From a checkpoint of a small text-conditioned image diffusion model.
Model: 2.99M parameters, 64-pixel images, arch unet, text encoder width 128, text encoder layers 6, text encoder norm rmsnorm, norm layernorm, activation gelu, widths [48, 48, 96].
Training: soap at rate 0.0039, 7100 steps, batches of 128.
Data: trained on photos with spoken descriptions (Open Images, Localized Narratives), 203450 training examples, 4.5 epochs.
Rows from block 8 of the denoiser of a small text-conditioned image diffusion model, named by matrix and row number. Rows with one number belong to one channel. Each number is 128 + 32 x the weight over its row's rms, rounded and kept within 0 to 255. All counts start at 0.
After each channel's rows are labels from the 100 images, of 14976 (inputs lightly noised), where the channel reaches its highest value: "responds to" is what is common among them. Only what is clearly more common there than usual is listed. The data: photos with spoken descriptions (Open Images, Localized Narratives). In brackets: how many of the 100, against the usual share in percent.
# convs0: first 3x3 conv (model.decb.0.1.convs.0.weight, 48x48x3x3, each kernel summed), inputs 0-47
# convs1: second 3x3 conv (model.decb.0.1.convs.1.weight, 48x48x3x3, transposed, each kernel summed), outputs 0-47

convs0.38 [109 134 167 159 119 119 105  65 108 126 102 174 111 105 101 173 137 126 161 139  87 136 112 195  93 108 133 199 135 119 155 162 120 133  96 171 123  72  68 135  87 169 163  89 137 149 102  91]
convs1.38 [120 159  90 145 180 137  99 117 156 141 163 160 163  65 119 175 150  92 148 113 185 119 139  77 127 160 159 137 124 169 130 121  83 118  69 133 127 106  73  92 154 100 168 140  93 186 167 135]
responds to: text has "black" (30 vs 9.2); text has "white" (30 vs 11.5)

convs0.35 [178 126 130 124 165 128 159 160 126 120 131 152 121  98 118 129 115 118 165 145 114 153 119 122 124 118 119 132 112 159  89 109  20 123 161 135 109 126 147 152 120 135 132 116  87  75 248  84]
convs1.35 [106 172 134 102 139 110 146 160 118 178 155 166 108  82 134 127 158  98 165  77  92 149 115 174 176 174  84 115 106 110 116 127 172  83 138  96 179  69 189 150 141 153  98 120 128 115 102 173]
responds to: text has "grass" (30 vs 9.9)

convs0.8 [ 94 157 188  52 124 146 160  67 132 208 144 138 143  74  80 110 109 138 144 110 144 108 137  59  92 171 110 160 124 106 161 134 127 124 150 105 170 145 111  80 111 129 147 104 114 136 137 111]
convs1.8 [ 88 135 133 129 109 146 134 164  94 138 101 122 130 142 132 195  98 130 101 188  94 123 131 157 155 125 107 130 105 176  91 169 163 126  92  81 141 183 185 151 179 111 164 143 193  99 158 179]
responds to: text has "wall" (49 vs 20)

convs0.42 [109 138 139 173 110 152 147 108 150 124 104  98  98 151 128  77 131  57 104 144 110 137 105 153 158 132 121 130 112  89 221 153 133 146 149 101  76 112 166 143 142 161  55 148 160  84 177 157]
convs1.42 [170  93  85  96  98 128 115 123 124 160 134 159 153 166 108 158 144 124  85 148  59 187  82 106  67  79  94 158 156  94 106 169 155 111 134 118 124  77  91  80 119 161 147 125 154  92 139 119]
responds to: text has "white" (28 vs 11.5); text has "black" (26 vs 9.2)

convs0.16 [ 75 142 201 133 189 140 166  75 159 185 126 141 129 142 164 121 123 172 171 118 124  96 134 142 119 136 155 134 158  90 149 148  73 110 132 111 102  96 114  32 117 147 120 120 143 145 155  97]
convs1.16 [164 142 167 134 173  91 111 217 178 111 119 115 135  80 130  42 140 114 114 147 123 140  65 156 119  91 175  83 111 164 119 115 112 144 136  94 122 160 136 103  86 103 108 114 109 105 102 143]
responds to: text has "wall" (41 vs 20)

convs0.41 [137 143 111 115 149 120 178 156   4  87  99 150 157 100  99 124 104  76 140 142 130 165 153  91 128 164 114 114 148 139 130  86 130 122 153 119 147 139  81 155 115 115  81 120 118 151  56 114]
convs1.41 [107 105 137 127 111 138 126 133 175 111 190 119 152 182 144 161 109 128  74 147 127 169 134 115 120  74 176 138  47 146  89 170 139 126 143 108  95 113 122  93 186 197 144 175  99 146 121 111]
responds to: text has "text" (29 vs 6.6)

convs0.31 [117 161  76 165 183 204 111 100 108 139 157 120 199  91 145 131 122 179  95 152  97 120 122 146  88  92 141 134 105 181 110 129 130 136 147 130 111  96 150 129  82 160 112  80 132 165  64 129]
convs1.31 [135 119  77 126 155 138 131 107 198 157 163 107 122  64 124 196 157 136 119 126 141 130 140 111  70 166 127  52 114  41 137 142 158 168 137 150 113 145  90 146 122 156  95 114 154 105 134 139]
responds to: text has "sky" (63 vs 24.5)

convs0.21 [159 142  98 119  94 130 179  94 110 118 127 164 115  57 192 137 109 103 129  84 118 211 109 110 115 124 112 111 117 151 173  96 126 125 158 161 137 155 120 161 147 142 135 121 121 126 175  33]
convs1.21 [157 107 131 147 124 136 120 158 200 116 132 153 114 180 115 117 157 150  90 157 102  96 128 117 196 107 172 115 193 119 181 175 128 166  87 120 142  96 104 162  80 145 116 169 164 100  80 149]
responds to: text has "text" (30 vs 6.6)

convs0.29 [110  86  74 132   5 171 122 163 142 135 136 148 122 109 122  98 128 139 112 187 127 111 107 135 144  99 175 143 131 152 139 146 106  46 173 174 115 127 139 126 126  86 148 110 125 102 124 127]
convs1.29 [146 105  91 131 118 124  95 120 117  86 141  88 123 105  70 172 122 150 165 149 126 149 102 112 136 119 152 140 111  75 134 134 173  77 150 109 115 144 121  91 121  31  76 155 190 184 126  93]
responds to: text has "green" (26 vs 4)

convs0.18 [ 85 113 136  94  81 145 164 149  88 140 126 213 152 105  73 146 100  81 169 134  60 145 112 176 141 135 131 165 129  90 147 132 143 127 101 155 126 114 131 133 166 133 132  98 142 118  39 138]
convs1.18 [165 129 144  95 133 116 179 155  94  82  96 119 117 149 129 145 171 125 131 143  79 156 106 195 157 157 105 149 122  99 201 130 139 165 110 225  92 117 114 115 117 130 153  76 163 152 112 130]
responds to: text has "wall" (46 vs 20)

convs0.36 [141 114 134 164 129 140 166 198 160 140 126 108 135 166 137 127 124 186 169 108 146 125  87 179 145  89 125 118 138 117 150 121  95 123 156 110 170 133 105 109 142 114 185  84 118 245 144 152]
convs1.36 [137 116 165 119  90 188 120 171 139 163 134 156 161 177 115 163 154 165 178 142 143 118 139 133 145 135 143 182 202 154 113 168  87 161  91 156 130  87 146 138 144 127 108 142 147 139 166 212]
responds to: text has "wall" (43 vs 20)